config.toml
dataset = "photos of plants and fungi (iNaturalist)"
train_examples = 90422
cond_dim = 256
padding_mode = "reflect"
widths = [48, 96, 96, 96]
lr = 0.0019
beta1 = 0.95
precondition_frequency = 25
batch_size = 64
epochs = 4.0
Rows from block 7, named by matrix and row number. Rows with one number belong to one channel. Each number is 128 + 24 x the weight over its row's rms, rounded and kept within 0 to 255. All counts start at 0. Numbers have three digits each. After the name is the row's rms in percent of the matrix's.
# convs0: first 3x3 conv (model.decb.0.0.convs.0.weight, 96x192x3x3, standardized in use), inputs 0-47, a 3x3 kernel for each
# convs1: second 3x3 conv (model.decb.0.0.convs.1.weight, 96x96x3x3, standardized in use, transposed), outputs 0-47, a 3x3 kernel for each
convs0.19 110:118125109113125063122127127131130154159142077166026075156126107140125108134179168132152147079153138136115113155148136143134114146140098102125139150104136120141077145142119127141093124132144103147122146098122133160079117144122113121114178084124108126162150134136140103097129119142121125131143143088096112167164133128126124078093129126169122133144119124119141094117156150138136142118137137156159112139131120104132146096138134172142111131124104092132152129130155136131118138173110086109122136130130167116103121126121090087105097153148209131100084146126106106132160153092121143149156118135109117081106178124112131117150133135096112147163092091134102103156080091135169108143159102131122107163083096119119138146128153129132112124116177125088143121154094124136139140163116130104150113134162122101109116166086181169126153125149092118131119126109083090132125092120106130182133104125144107122117132133118177140113161147108146143136137131173123114164148114090168114120130146127113152142088131108182109129127110168105105136158107106185139180120130151131129143166141103158099151109110091118119133141137119125114098105155152112128152128109104156137097163149134117130133120133103110109110130174112181097178097187121126160149146117132115102153131139060146198122148141129095147137125119101117158112192126087127154
convs0.20 099:172066111157111124079151127103133158099104184129087094160135122158116106101102143132132087135136122109101120143104118161140124178170159123091160153149116117131122108145140117149125105152111114088117139134128175105115088147130117121184115130136160146136148153108138099137124117125165121122137156145095135146143172166149129105169187131135128118102151126101153133110121125158136123121109128145120090097105104104113168170086114086134093111071094115166129132135119121121118125106118134148155143142120152113168099084142096139147138106114137160136123135151132100098152127109118113134074107143118117098091107155132139122157131126081137097147142130169154152126110089116169194100189106152144102201147131136138128132115082133099088077126150107099147224129149189101059109082084195148070108131119133113100133144162083135152136121132138184126129134166107130139132121092166126134125093163129150166110134159151112092136130178099153074170155125098116171120143142124152145159135121141120175103139116099116104140155129182133110118169146126123094133147098160138132105132167155155108117152100103108167152104123119138141152065154089129170132091105149147114095105128158148129103118124112151160118117085105118129136158090094111121155148111164104142172156109085129137104112115119099116110144130166148185084126151167140139
convs0.21 099:132144121107109106141099116102121148139131173116109133130149175127134145186152164092107122123133148161103087112163105113133116171072106101127151097127136141136095157170127114108095154182151152202121127118114081099135155107104096135150091099120145112075128125111134147112096133121084134115131097091126111190107109168114179118157128156155145162114088097110131070130150126128096205116140105120118158186120187105132125101134121102122112110110132093108117104132145154141154083120152156084111169118108092125141160114125144140094118120119136145124111114130135089115106103110116151139125141115121124131109109140134137161195142143144106098200136107165126107163108160123114141105132089117127128190117184102111113161109107146148151100147113152141105171146125121138136116128173179122074090130093168140121117149143152146178149120151150145171087109087161113188115125140153109148110146185151141150114135169137108154134127127110097130091109130134106110134140125134130105147116123134177147110136125082119150143114146124156149131186131129139149131116148126126119071133139138109197165114115123134124126114125111131136101098133140164121118080142138137119123144108149118103136157191157095121155182111150099169126105175130157140039150176162138111167164171126122143077110099120149098125114125121133120107132106087145158
convs0.22 108:125141155136128136129140126138104117115128107074169139153132131155113162114125090156099125104136136184150125154123137171139094103158124139121152131106135122116112132129105120151112181099114113141117165152135109125153130130093121111135150152094161142139151135100139118146133140147106136113191089116139099173144178115149112116142089155111120121110105107123113097147126112097134104111093115117133100127148132167171106098142133169104131143119109090125138116119118148115122140150110120120125096130129140081134122156115090128118112140108126135093141122154138092146112140159108161149136125129110111164153141121122124144084100122132104168163109157156139084143114168103121110149167128151103095166129146167136120175163127148129142113131146157155125145111096132141185123169089104122158104107116142149131154114125111103133173106098129123138143163159088131118156130115109132159123113148121141114128124109100107148123113134144103105168147108143106119146116127112163135140154120163109145174144105111140139118129115076130132144135147138142161077132117122113144107133131152146136148125141140106126149141125143114087111087126160121149153174099120123119182142149143106118097091147120128090114109109173110183159092149121159116109176135149146122156144084117079163089139100109099111122125116132062112095138095137139113
convs0.23 104:135137118162136121159103092103092181127158127139103130173140123126145091105099114151125120110118105094130090151174123153116111154128120111111107107138136107139152127163135104150108057082166117129132117095124184149128097119106158121128180167144148124080166134112150152120141122139134108133142134063151118183134131198106153098112123135146080090165117081099114184102183093107127078112103164121152119174169110115147113155136154124109089115164123133140110142143146131110133157145121088132090153165177151122147139104123172091076116132089126178137130143132121137150113122161117118145100143130123117112091142093123114121102156146135117128138081107160126096087094180126079117092153121120136108152133136155118164179113106165132140157130109157105141199166112127142154133148106140141056130151132130106109156109105113193191102155106112130108112134180206140139145114149101163139137134147125122160113110105131137129096143137130111146116151134112134103093128150134093105150121141229116104143138105119143125107172114107141143115149122144140118188125138134135126100129132096132099147155177154117146140149111123136159105116104132131162125106178133126127120150119119120168102159166105143105142133168136149167128137125154113140130139114196184122143133100129064147109135148144126116116125107155106198158102134179151100
convs0.24 086:107143122118090135111169166117079093138142111122149156124118104094146134142177118108133215147150148124096129107140208134122174101145142133120125151107121093171169118140106136174128132159128156120097098136153130108170152145121117167115128183171104139156112158097156142145117136136088117107105148107092110116104124139131120168132142139139133169153156140140106113123096139130120118141139095141162119123142122107126127137124141119135191115158095138112135209121079140134203143162172127124115119084111104126079124133106090104119137133119099151098145090123160122119185128125106138160138117137165106096160096122132113157097172149146100132136157132133120101114149089098128145120099161134106102117116141149147102093137113122124156128140125098128118090133109110113116138088126084169193091134159144114137140109135139145158107127141134125144135141141119100152131151123090158117148104131092138134155160104102131080117118110144119126118120135112136121137151137087136146134124134111179137099132119118120163132123103094154121130115143141129177117154144140113117102166159097149142136137059080123121126112136121135103114133147120121106124140107121129137084118087106135104117133133098108142108103121108147110163190117165120136135135152159154124108156159075124115100133119200157147125136101137159109107144163115117122
convs0.25 100:138105122093107121133147139111129140093125177125150108122143106105117123157130104140154123094164156116139131156143111117162144113141099168142144119120160123139099124132098153132143081135141126164152131147128124154094128126133115123140168140135112157120110113131133119082131125089124130141117094092148133138132143117152099107145149138102154158133169118122119113117131118095142101107123100147125141170140106141117196122155119165122130110156133136154141117096083129088139066153153124128139131138124137104091132130121139174098116114096144161137135109126111078133169120141133127117114104147148150117161138107122142135119155080115107165128127153098144069074096128154128202107066072104116091147137134147134160104071161172149154107097110134101102121106128136136118127097131084173166109202174103145147127149095130144128122112102129141192111116122194143131123107157122165143142139104123164097097129123124150095099129124165137113165099126121123128161129121118112083134122162144117159137153155069123143138153164159125112153158142097130119136140114149142079104152163095135139154122099140126141151154116169106105111133169139166142124084138125127116131087123133118135130129148143154152123106104162102183132142144160140060126104143130140114148109158131127173174160141115116160128163113111116134152141109122083167
convs0.26 100:106159159130146126125148132130120124171106111106122129088147134103098117181128122128151136142119143109119093114152156151139099144087121130122134180110108117126089091153163163154119116155056145135172084110111109077125166150109135098095103135147159135135129092099114158103180133141184153183118161136130107151101111133112095089125103136121135093150151105137128084154088150171108144146108051176137127104143182131099145106113101128095103086095136118096145110147116105120108161136149160099118119104098073098110121147135175191164145100108146131185133098180091107153142109139122082130108150149123159140108142123165142098145104154082134132130153135120121138180131126120141116131123123163132128141126170127139093143145103124120129128128127108124072141120141096131161079131120167128146168144137086183109084144141179092137101129133138152141155155126144177171150131166143104123141113112098107129104127098155124104134152168176124129117131074142147114125124154139139122121125159140152127144144111121130124130128160119134157105127136098131095139128165163127078130104165119143119119120120121064142110119120141145141148117157140142148174131147135137165145153136122104122150179150159144125134143134068132084128136129104125129133115138151131152138156154115128115141185156160116076150134144099124112133115149106126091
convs0.27 097:110158100132127135092153170114126120096146117170100151167129151145118116084126126122135163159115140122146143133132130124141080123151098127154129125141108164084072088132118137128098097143106185148166120099113134124146130160103107142130138107155111162180135132133103118064164100131114151138140143110162103125142168109130124128110157161153098109111085145173131099164106146140082141121122133113116125123132156128134109145144133141099073100115107154149116127090102128142132140121117155149118105139155099128140167126145105124194145123101139114212125158090106154120149162114141170103134084137145131090115141131123165107117131100172149133129126140134187106165113138135098126150118109134152093146135148055122122117151135158159095094112114144126091151116132106116103114105091120120132161128168128115130113106176121171116144119154088126096128123125114112180132134111113145146160157113108109111123155088120150099148148090172141142106121128139160112147134103118157117105139143133116126187109175137137081146101169133140111153142121136071049148112107082116125159162128158148123095144094143144128167133096125117121134148123130166112106127106133120114148103124132092134105097104167130163078147122095118109117140132131115105115151093152122089121126157145133073135144125129132071183145098142110124151120089181164109
convs0.28 089:106137112107113128151142137141111079158102115079120146113118135102078118119112125088138116160187130145125144133119110121127119154137122127143129134170107156128142117094132138124102121140147164138152117128138127119116151140137133136130142108144171143134138103153099147134121140124129152092104107137142095094139105148123152139144156124122144166147139072099109137111127151179111148100158103128122140117074124114137183110145127093125058128153109143082120167104101136141103104145144144140121092128154117155125096115114173118086109114110125130152125107109104130134128109145144141136147147166075153096141141132146134118145125134118098135135133151143137152132130105162107103147107109127100110139161180077092176132150182089117147126147135119144176132143121113116155126131063125106120134126138161166114113130135118130099137093108123137116135131078147129154136134117090154155136149095132115140100133145158137121108146107108128152135120137138140091160160111129154168108140123110102116100115156122155145185133159124167150141151178139089108154120152124101138132124125137134142110097105107085115129113131113105097133184141144129136122154128075149118143126154152114163117127059144190155125110139132146126105164181186155158139111146123112103116123106115099093120097155126091156116149084097145146159135111102150137
convs0.29 097:147149117123143111133096131147126091113094103129128168087141097150175109164083081099116130109142108090111165111114059119082154100135100154122143151131131104136149111102170119174126117181181130124119151136081087144112169122062143113096176132139160163109112112113135125151115131142171125165134141140160114112105084123144126110100119130114139074112122102143129184134142122148107081148114170148165129121141099158100151137108109111120140134175134145100124110148152105117088112139145119101102143120136108157144179128084160162134112099126175122182113152120120150142087143089132148143084143123122112115092122128123148104155138118145123083088123135158112111113137129111122147190119125161144154090142082141127063173122121123115110167161122168133132128107121154149096162141087142127092124146172099145150109072085131138092121093106112156150134094086104147108160113097151173153168126134165096119154119113108106155088131147150138133114186159118138155121155147162139140161111128136168114161123164160154117141125167130128141112109123098111094148128108150151124121101116132178112134126085167106111149132166122132113118119141133158097111132109145136112187120142144180118120137168117130118124110115090109143123139102121127153117105131109140111123116099140113094131149116114109143132166120124139157139134071094081120
convs0.30 108:126134140131145168128118161119098131155152153093126103157125126078113146157169130157118166083128072122124139150128095139134107142163107098117096148091155091125161093130130156120116137146097156173088145105135114123089144111139137111160152154153104156117149112103092102143166123137132142094116126153077142109095129129123138135128098061126125160112090131143125129190123130121157150162097162111125113145107093115154151147137108114079129101133102158130107123137130116115118129106125134130096124127119164171112177136141115134144100131182108108097122096131133166109098144094099106110133159130062131134114149148086130131145121112168134139135105116052117125091155124141110100150166134138141147152108072132135146094170138134110131131166189108130093101111141152145133097123164170107107098151128149148128089123123114116085120114140135129122109135152112127132127156122130134141115123127155126140127124167096128159123166151123167120112128090115144115149151147107107108099121118173109115144106082114170155139141105122129132165168087127168171155146137154132074096124093094079128160135130146098154083124161167111116112099126074075134151167136170155131168141136165123125134138145122136177148142117159113125122124125090146137140179108152094125147139134143153128113137110112123111144116106165071091116103146161166113
convs0.31 098:127082078091161126143131148116160099133122189108111110089138134136098111134110175152107120158098159142144105117158105106096146097098137130142108114131132089163106159123129120131127170110159190113121116107133136155119107097110146132116112121105071110106137134108151111134144105132143099118159166097135133185124145090098118123157102150124139102126103146114079156147148123099084140166105118127174136142102146080147099135109139090095116143087122106130134110120135067111110131081111108159166107131123121151143084113126173120170174134108117109170129097161134150115126110109122129111176140068161072149153060110103138139192112133119102107146116153118132132098202139113081179161108162080104114133156114118125126138140095092108116164119117123125088127164138131148164104080121125126171156156144134150113128130140178108158138100094137137180134141130135096107147132095184164090090123123121094111117106116115109112122115133102134137161147149146080160129117094168140139099154106154069113147125143131082146162115119124114118132111128082091143123105132181103111101100183127113141089137117125146124130112130102157143130126105154118102108168127113153133095164147111115080111210160092144140139138127123122154130179129113093093150110105114125088145152119128198135106131136130135111171129126128143107106107122141116037
convs0.32 107:142186111146147170121117127098126146135082176108125165081117145136103107121173060122121119144121158129154146137117100141113108123159133187154083125128124095128172093142142144092136124121118153131116164110126122075101108111140184117107095113151142126121158116116119154129173133143139126117072098142141120100136127093129149102127120121101122105138121126093100103150083122185102124141142110157098149107126123123153148102106148104124124122130118104146086133115135117098103109186117127165164120146142070131163148133124121148067105119137099147175135098132116097152119165110146110108131139146102160135119124091133124139111120199103127092109150109074110144129112148138089128134134146103098104098116160143144138131150121130125125151102166102126104124114129099160128088108162162135148163133085119136089101169126187109105131129143124147113114162148095147183154079157146128093141115119119173133142124118134109130125116131143107097123112145136120126131147074132127090143159083131133141117104129123129126146144123106123138127146133103115162207130144135109162171134122119139111150148136091146157099090116088139105161133131135082156160125125093153108117132125124153131127124110159131122123122132085140146121129145185097154141113129097127157121147121182101098140146099146179075112116148124139112112139136145105172
convs0.33 099:098127102144131115148121100077115168137119071135129157100125125110114134109122112146140165162121074104142164077086107123130087103108106140095121108143142158144109132066125150138146072124136160122134100108112123152135147119131098146092109117129106132162104102139095097073162110128114091083123131152116125141148133153121118085120107132134087097096099145109161125125147164126066153157142122147116135136099115100120136161132169184131149087149132135115129113111128137135157137129066167095105114091169153088091135115135135120139131148163096098145101137134130141132118122142116129153138135101088107072111164140106122151136075119174144132087136107116075125127113122147115119129180117119119129130137114139126117103109101114134079171153113095167145130142137102110144150099102122133151133144110106140139109159128125101121178104127123109156105155158135119061136152122119142130111157167111105130147115130168103157100171123125129163174143121137134171140109168088142112083121157104082126127094120125135113133087102142120108121102133137121131096106105125099103102083134104132114115160099116141104143154138122151132121126128132128079119158162144114144112132139112095162123113130114155113095134123098147109111098137141141144114103130054193135119078158132107176095111131121122107126129151107169095093138185110111084
convs0.34 101:085153127080130114163120159094143106105134129060152126109147126120163119112080129126121155099103103135121164117121090129089137138141115132115121102130161115112148131120141151118132121149159124136137125144132130059099158178150138131114157165145161172132130124135154185115104090148075135097149111115097134083091111149097104164132108152123140162116151106123123127160116120102152128141159112145137079118126137116137162133134127142106082169115093143142109102132094088113128112119161147113098146146101098094134099178142097074094082149194143145092146128098111085142110143133092145175136129136135090100168158150131129086114140101102174088127130121128104097189140148121173103082116142106150131096132122141155110104073139130146100132098129085103121016135119173121143060146173101092157133087137097175099118145101189100191159109152111111104116106176158105142152145077162107104089153082118121187115162142158136127110095127129122124121128128160176085171162111109152109173108088108124145130074098115147146134132100137074121090135146127149111147072117064121152089158114128106100118137094132137161157128106096154072142106152119136174106124101133123120147106113145134147105113101123105155119130121125145114142159127162165152098114121109178181153128130111184186168132096102108153166144103142118137171165087103102146
convs1.19 100:146145115125108145101171110138144125121153153157103149123106104117138145140123161144154142096125159144110106154112163097090140111113152133115138134150088112100133146141131145170091087080162137138140145130097162138161125136160121160149123130100167108119115118129071160153113155130115128128108162169129125137111123174098162147129129114148137100143137151131117109129125127116126088154095126097145134156183121131132100120087131101125134132184072076110174114146119131152133121152117130135136138174195099150151165146085120135152134114175124145137090120163148128140120123083202135150111174146084145137118150138116089119146124143129120134121144120127120108110143147115131102113146175148160099144124171100151140136106107108143123129137123131157120133150142149113141151163118135126164114107095095130085088141175147161143112142165150119158106133151104131140153098140078135134133104101110119151110139160157134142085098107162092109112136148135168104160086106125128093153075131156111106124124151116119115116110151109151137115116141115151107140131114131129133147143139110136090148148182131169157145128125136122096109127149122085137130138164088137102123149116124117153100112116142128139128108137120130120120120142129125161105122166124128138122147137146127146157137151139160151115130147113126146090147142131123114
convs1.20 115:132061102159125119135182156124149119125149150136149115080143143114136158133111131102116117159087129134144138106131142104148128100077125182107090130130172102122144149110138136125138196138108087127138117137135115141154128124169152125136094110154140130130197136080159140159137168116118114121109149120159146109190142132124160087071078129138157122149130156113149104165109105103138183160168151150116168153112152127075109108100113132148167125138150139151141147107142138127138106102094134118138110111132142099122131147143118117108148149151124136149135121096135126185118121132133139149107127142109129114123119183087133116156127112170120139130131145139117126132172076087128118172094166086132111127118125058138149118115127147161120145153142154105111156124096134123138094172105144141105056119135093115138100167140113114149111163066160104144120125119120132144130071166169090145112112126135138125150147120140105135142145124143085098075116177117151138096162116097123085112187128084121104112117137127102116141117074131140108129100109100149114104121118126111115140160151115126158154155126155123171093117166114177137163092121119141100124131145151092147118138121129114110116110125089112137134141156125129160138132157103119165120112117123091098120098107116133135196103139080134167140136129104128114113152193135120136
convs1.21 097:146135136129100099141164166149090119123143134141099118109182116142136126152087125145167140133108113107106095125093104153146155189137163142136092114120126124126134145185118120135157146115055153109163130079118128133110142147142125126122143129125156132097088199149157098132126131140130128163148152132115105158104138141098148091144137155144132187115059100162120123165148139050122166176104173119161130094105123093167112098135081086100123081156104134128131139089109123144069135129133140104118162152103121120094114126108131152131114141132150127141139155153154087139125119110115078132141173140149165148097128135147118126143143116117131107144163129173126189165128105114176117058146119112113144114117145121143139110126121100121091134138127124127114128122095150141145137183139100134141082135116107112126115134129127123126113147170135122149119134127100154094142145126095114111122128117121152136081128159113139129122140107114101135111139168100126120168130182139137138084073089180195157145123146152101143129079121112106113159136143128148141140092098110119103098137127128108137139113140157091131093104122115149119161171184145113115105139160096122135161092158149161132126107140114091152136175161141138146165154144116137153138110126120123105136111122140128125130167138166155112098096133119126173126125120124132104
convs1.22 089:113146129157190108114133159116121155117145161125108133083100126095122143069162095094114060122137136126130099117151102153156139171139141171142109124152152117111144097119097091113088141138103136132157121120117123130156158121132133131134178141128133115135148105104173076089134144142130136097152126119110138108128115125126115124124148158100095156102139170107138111144144147061138135135133135144083141129187114094107141168118097179121080098148086142139136140135130123115110136122089119124153124164130109094127146117111104122128137131149149141112141136139175109131138144132120149159145150182104108139097101135145138140096106106112157135166150117126153150149118114166140084179182083135085122125084169109169106116133103114138153131136133132134122113125139156146169141095130112105164141123170109082138115105197149108089094162151159113121119163114089126107147155143147156141152146105116126120087141165130131112101155113080101143128151119114127138127100083183111042130109142144080171105134164157110113145085132084137144119139132135107126123132116109129133122147139156119108087152110087111087119129119116140086125155080128126124141130115107059149162110166134088148140121141123128087129152166147147117141166109129128148111143104124137136105128126141132137153132133084145143121091119114111151158127129132152119
convs1.23 116:092107104086122108108111122145099109143112156138098129170150112109121145141120115111130098134119129123159200144143060146151089135130121112113160198122145142120094153124107122106171161135112161118160115120167121144166094115154135136113097101095108152144121132096164106097068109116156142116168147130134171138108121108143138093156131084115121134140134151072162106141150107090121130158143161115181097137146092122127110124134153136173158090134127103134121156128118120099106145118107148119135148145135112164109108102129135141147140133166151139135138177118145139108177116104096106138128147158117155116128145135134096115129134130104138162125118133109143137159107126100144153085130090165089124132119127144140078095129114125138149117136165124086131149122120138128148137132136134105118108126155109121105142124126132123187115128103093116121148140169080131149103117101159176105142167094124132161141104070146126109149125136098132134169107165148117116096146145157143121125154138154098147142109154162138159087085066116141104131162109165129161109101125130122132133148140145089155104158147131115149138147118114148124132118138116108205116183092122105153184111182129118105102100110093121151112149154101142114136146137147121131125126105135116133146130116160130126087172145121129110084084143152131154126120125146113126
convs1.24 089:096145141096119070106159087095119125097126129123128120153127151128111144154160116103139129158108084101143105115142129108161141126133125127143147132143150125135161128152155138170202155147116133182129147142132124147119106100128108088097098126138153163139156098151159170169131106131155124099181135149100106160100170136145143136131118111149130114195134151180160188100119097144102210105182144137095117108091141165127192118114126098120105067127146111114166098121153132112155124111139106118129155155135140154128116112111129143137108108116106115105119100100142100096117075106132110088125093131120124109094149153139046135157133136144133124139087115163159148105135156088111170133113068150118161150078171179096156137150130133146137158145140136093136154100110140098122129088113082163140132111156125076174156130102106095111116135134136126149155155120095130099156105118129129073120132151165113111158145155107119090160154158119137133123085099125119098134163093131151092129112083132113135105105122077114123072136071130152144133154114159133150143125147138139136129129123094113184123115144192112096108153101117137147099162149089128092126167158133116124075120097106105117103132116109122120109122119115127122122125115105122098090105129156104170136115143134129136112116111114121134123121154139105139132086126116136114
convs1.25 097:105133182122114029159132100142122109156122161071137159141121095141091178108124095108158157143104105105152103128106163127131144129132126114104118124096080133134139172114119105150151108110123088111121135132118091110139132080127109142123117140155148135162117141133114134140173135090165137145140141163159127131165134129133137129078136116100082134146140081103128164143132099126148109091143159183117099146107137173156184153122110155155155151152134069110119166169140123114115145120158109112108137115131112149130123120102123107127105094079132126125123075121167120124098144114143131147110140125089121144079114141113116114114117144133101112130103103116134143151146168192100105116140091099175110164130128126151141135160173120135092131137124152124132108131119154126142124151138097128087139080177140150140099123110140104184085166122127112143081123073133141080152132127105068119136117098160143092131157073124137138153138121111126135172123185074114109164140160165087129093145123161162097104108121146119154168173140096164166144147121113098085111158139120129133118119123130106143155151131097103151132129144101139112113123097094151126108121160081116140110117142122109095155154161104093130105134080129118120111123114114098124137135139144144138113118118116111113119143134157096153137162157155124129111090106122136161
convs1.26 102:143101166105092108138140119155145125106145128117114095114129138131120121159121143122105118119123158094184072115113063217121119107099141164113102093106138108110116123082088131131130148102111179159147118107130111108097129121123140164124131128154099142133123109111103145142151103152129121120123129139175105135125119117069160047152126125131117138116131112135132130119135107108100161109146122153146114106096126155172117097116105117153102136121177141113115124143073114107134121121124135141113130165134154134150111152116176156151133118133113092117132132124117063132140091136095136117176103133108139092132133120101073116131107135148128106107131113146138113156152088099152162102083098131129118123115114162183124113127133137160131151156159118113124137108135144142113095134144136140097138142106116129158108126174123147150114129131121093124093155168050139144162122135145130167168106104128089136131075138116159129097140132140128120183113158071113111199172149137122123112159136121149140113130143151135144159158139148150136164107136133139125120127118149132146133146147093129092110152135204077152168134110147106155130127106139105110142101084123106124119103104152148121143118129114120131147144125149081138160126135143159119153123178121142128137088132140159128116134113084139141093107140159165147100114124147134151
convs1.27 097:090150132119117104167178108145111161160109175118092109098136122060123150152100122096130168062135140137140142157146136106114105120109082132070099117119153143134140128103130094120117130124117146134113110123120139126148131134142120122166134109125081122144152150115129138122141155155061121131150201167135167130141129166130122089141126102136140132150095126123146105111149142138104132173139105101091134118133132104123146131134130137138159103142109180130109121152175108148116138133141144146103131118128145128136114129128121122120125137124099124115114147140084165118139151141138167120117113144139130157142095130124089160187163141135120124124122120152142131175113109124117118054086156091132101137088146144094058139100159139118109161086123121148140116134105145158172112125095184103146126094116127063115099125185148129153120108091131111146113141098147146167144135122127093133126089082132123160110100159128136168115123117092146106157117128105160112156131124104173125154154101069114088123121093142150111161141112136130158129069134086121139116121095114126111132129132125097118144160179154123128133125123144139120148155090087114085134125133146101109145144134107121112125190154126126123106122104133160109162106118128122131093129131137118118095132107129130131119118145140139148109135112140116129100153146086117169
convs1.28 086:157155150174163203184168145146126115141161112156135127150131110133107122120127135125124127147127167147104114140144139121150134131119135153122169093122114133116110145125151142122124131131150134127108123128132135122146153152145143146138127163138133133114162146178122124113103131143120126125126133146104181120151123141090130076081126149111128155125132107091104171109109142146155158127118151128157108088136127100120123141154077099107128173128102101153120085099191098104117106104111134109110106105107136112097133086093116115113131118124127122137106120138149142179077115140105049105122079108120155126110117115094126135088143100102106120106128114145143150107129131104122138143186173099152076166098096127121135136116115115126114113111113155125116119105109134114091102169108147143140137151106140136118109103134167096109123149142098146093126093103124139139157133136113103113151135191160147160144106117153105070128111143152186150116110123102110118107097112133121158125151117182144152164144156156131132131099135076093073096098105113131098133127110119125110129116124131092149125099165146105159113144107106128134137112166151153152175119159095115098127116168130147154133137135112142145145131137145154155120142144150172120148121159114118113117119115114131112140144134119095094115115135125119126133145146126131150
convs1.29 097:147114109120095095142139129112122149104121058093098119153135106101120150131129114133095126115167144124133144126169120124151151093102138110124168110140164164110141116128108102114132131148108125121121143107107138128127136138137114140179114117140173156151150140128114140105129119130160112119122105116147113091123133193123137147137133141072106156107139107160087129150114174098097151143143131080105137111134141113145119107173121132146131125159139128117121139073123151121161130155118141146106165130104088092109135134174127132128121110116110127126171165150142113141127136121079085152119128155159213152103112059149158146111115116146094133136100116131154113112126132151108169163168130121104123143121132109132159134138147125120093118093135142112131138138121099154091106130130128169095140114140113135132123170103143039110122097140138162147116131124150121110119094168129105133176140143073157128107113130189162098108147113124117155127102178121135090072082171144091132083171142139106059123118145106138119118126215155136137098113094138120087117131110144122129118111115147088175146134114071075146142132099097099113138103111118126178149076141118137181112117149141106112111140168155153100133127114133104128092135132103139145120148112140137098149133104126127101136129139130105138121145174100115107104137113131158140
convs1.30 089:132155066105135134135145111133096178129135088088136172080141174125149090129128151122198097194167123079106116116128136150147133099105093148144144131094111133125109088078155130117123088081115120109139144117122133118102112099113148123148131141125091104158118113086107091100111114140126148135104107157121155153151151126112147135129092138126097147105085127160119146101158141145127175151134071114110170084110119158140138131137139124148116147142105114135116118110161139153123154139127125154112149129098116150135080109134124112101132137134120113101128160138129175116111127138141070167152149114094187169121198145123156152165123085130121097109143154112148135166155123078140137116116191146119144109141141106072119118117134112115123107133085124163128131140140138110125147090094160122148162121153161123109147134140089140086153151152112169103145128166102176120149146165154125213091124149119139124114092085146149115171126131113155145130129109114148145108087131158130114171117093133121128098127118111103077168143121104113131085141132087096096134141125130110116111109120118139184150153165121065138101104090117106122158129077112117134125124149134138115116110118119139122148126117120132121119120147132119120118118129100079082134109155132163147118150149105129140130125139130129147144131144106124125103138120093137141
convs1.31 100:078124107157108106138116125143108073106128091153089096113112110122163162065124147173146087138132117143077157146155167159163079137140124120125163098112090111147157123183132106142135100127138089105127129108105136095131120140155112123152104115123156129091076183104163120112167126094081108160139125117121128117173170107104143172098136116103143118112140136093171114164108119066171146197124155089134132125164116162101167143155173086116118133094152110137154169126146113116109118146127145111136126128131119122100092135160145106120141121097091108128137114122164122089131128129143096127120155086160148102131152152090116135167141113111115091097114133105129097191138122165148124101176165157148109127152100158150091121164158146131130112166135106119145130111124128128103104106127094120200091152091184115055116131128123108101141166094094119146120141131086128132100137111151111112100157162144108110117140151172102179079171151122133156074133150154118188094124157111117082103103124114113145151133150134147146141150150133099135150106111142105149123126127119121128142128132110118150131133122139115128105156176119120129172123170122115137105150115129108110136145116112119142124143083093147146141123104103127148148157117104133140150150128119158125141122157140135098123120123115126094120131122144105117135115114117140105
convs1.32 097:123107155152123139188140130167139098122144116105147110111122157123138174104139151197124140131116085128101116123097152108122150182096120132144105102119105126139106105139160126119117126108095126134127135118135138116111121134124110115118131148134131167113147110120133106070166152125127116113124116182152149124121088144170166118117124143135144147077138129091102121162123118145103151136119105126130098098146125132133122136099042108168113101152125148103127123177141128103117102132125111125124155124123133132063137136147147145126158147136132117134127118123102116135090087168101152122083145161143136108065147164102114159123119116147114163129138140104102121137146099143162075127099162097182096123132098089185115127103118108128109152148131112117111100152128111149111093179126120136174170147112110085085142148099082140141125121130128143120099111157104144072141147123149106154098115118116122106145167114132104103152098139123132137138157140128122082118114119099151107133107136077131160108080126147112138153141116138117127147111172103103098111133123128132136134139125177142082092130080140134114159130118119094144121129163158101130125103115125111142097141167133124132129116145129137127150130129151096152099100104119127106127104096123137133121139118124134147143104112136130116141214170147150112134140129089097142
convs1.33 097:121121088181174133139173122117130178136124145125117148105166112166134128164111153110118077134131185169104166136100124113072128161150122134120131136117139136129169161095157148125072138170136149133148138121152124139135158159155096131164127129136153143110142097140132132161098094132100109149156150133113138125069116138141130142151153091143096128153148142159123142146151124086139154117156124109133155210168110113172095147125123099100117121133149104139107111100160119118108137128126118119118132139098110092164079089087128119107130122144135124135127119105131117090122144114116068112144089095146092164123103129103123161107111101136114139099101134101121126094128139120056172171150148146122102133112121112133137142126115112135136095111094128138133125149117118129116169152071080133141175073119099155165091139123136121148117116131150124100108136123119102148078111115140154131131136043115148202135119134168092128145101116120177110129087067186111149127103090132175113095116188127102118162154172162132131138153112103134072108127109121120127139127137127096107118129122129132134117110168160149103157123111102133100161132098147115122157148147101114133145125118144104145140117126137126106135130159138126111138095145140138132110111154126109112114111089120119116129136135097144151086131107125138144104121157104118116
convs1.34 111:164130073125155123081157160090159151120108123103100142171122103120111156134099127138151078111143145089070157187101129130122137144126095096160146063123142127133107124185096129106162140109166134144126114113130105144119121118109077100125106092131169135110136138138132122124107067125159171111119165155130132158132149092128156117134145115148110090067116146139133116120176194121097101106105140115122135135112122153118111113117146138126113158138129108142141132133144109126142131152115137137158099181059094102110170148106142127106108106157125138090103122135134094140146159081128106090119078118122159111110131073105141145109148148096110136108171111123078117134127124146151132104130149097153110123140120110119133194160116137140150106090144122121163091133163113098137076139131139112125091081141120092177139135126136100124115128156118119117155149125144104148161143126111139133143147154141125111139115152139119128147123120109160146151134109134164110175160107131181162137147103127132084125117115149130087097126146117101126146127164112132122164141146172156130127142151135157037139116190096150114126130148138127131148160137165128111073125168136185124121125120107096119086141127150105116076107150132100079090117114108103151111125105128126151151138137148140131095087133105123099185117102091116180094124127155134087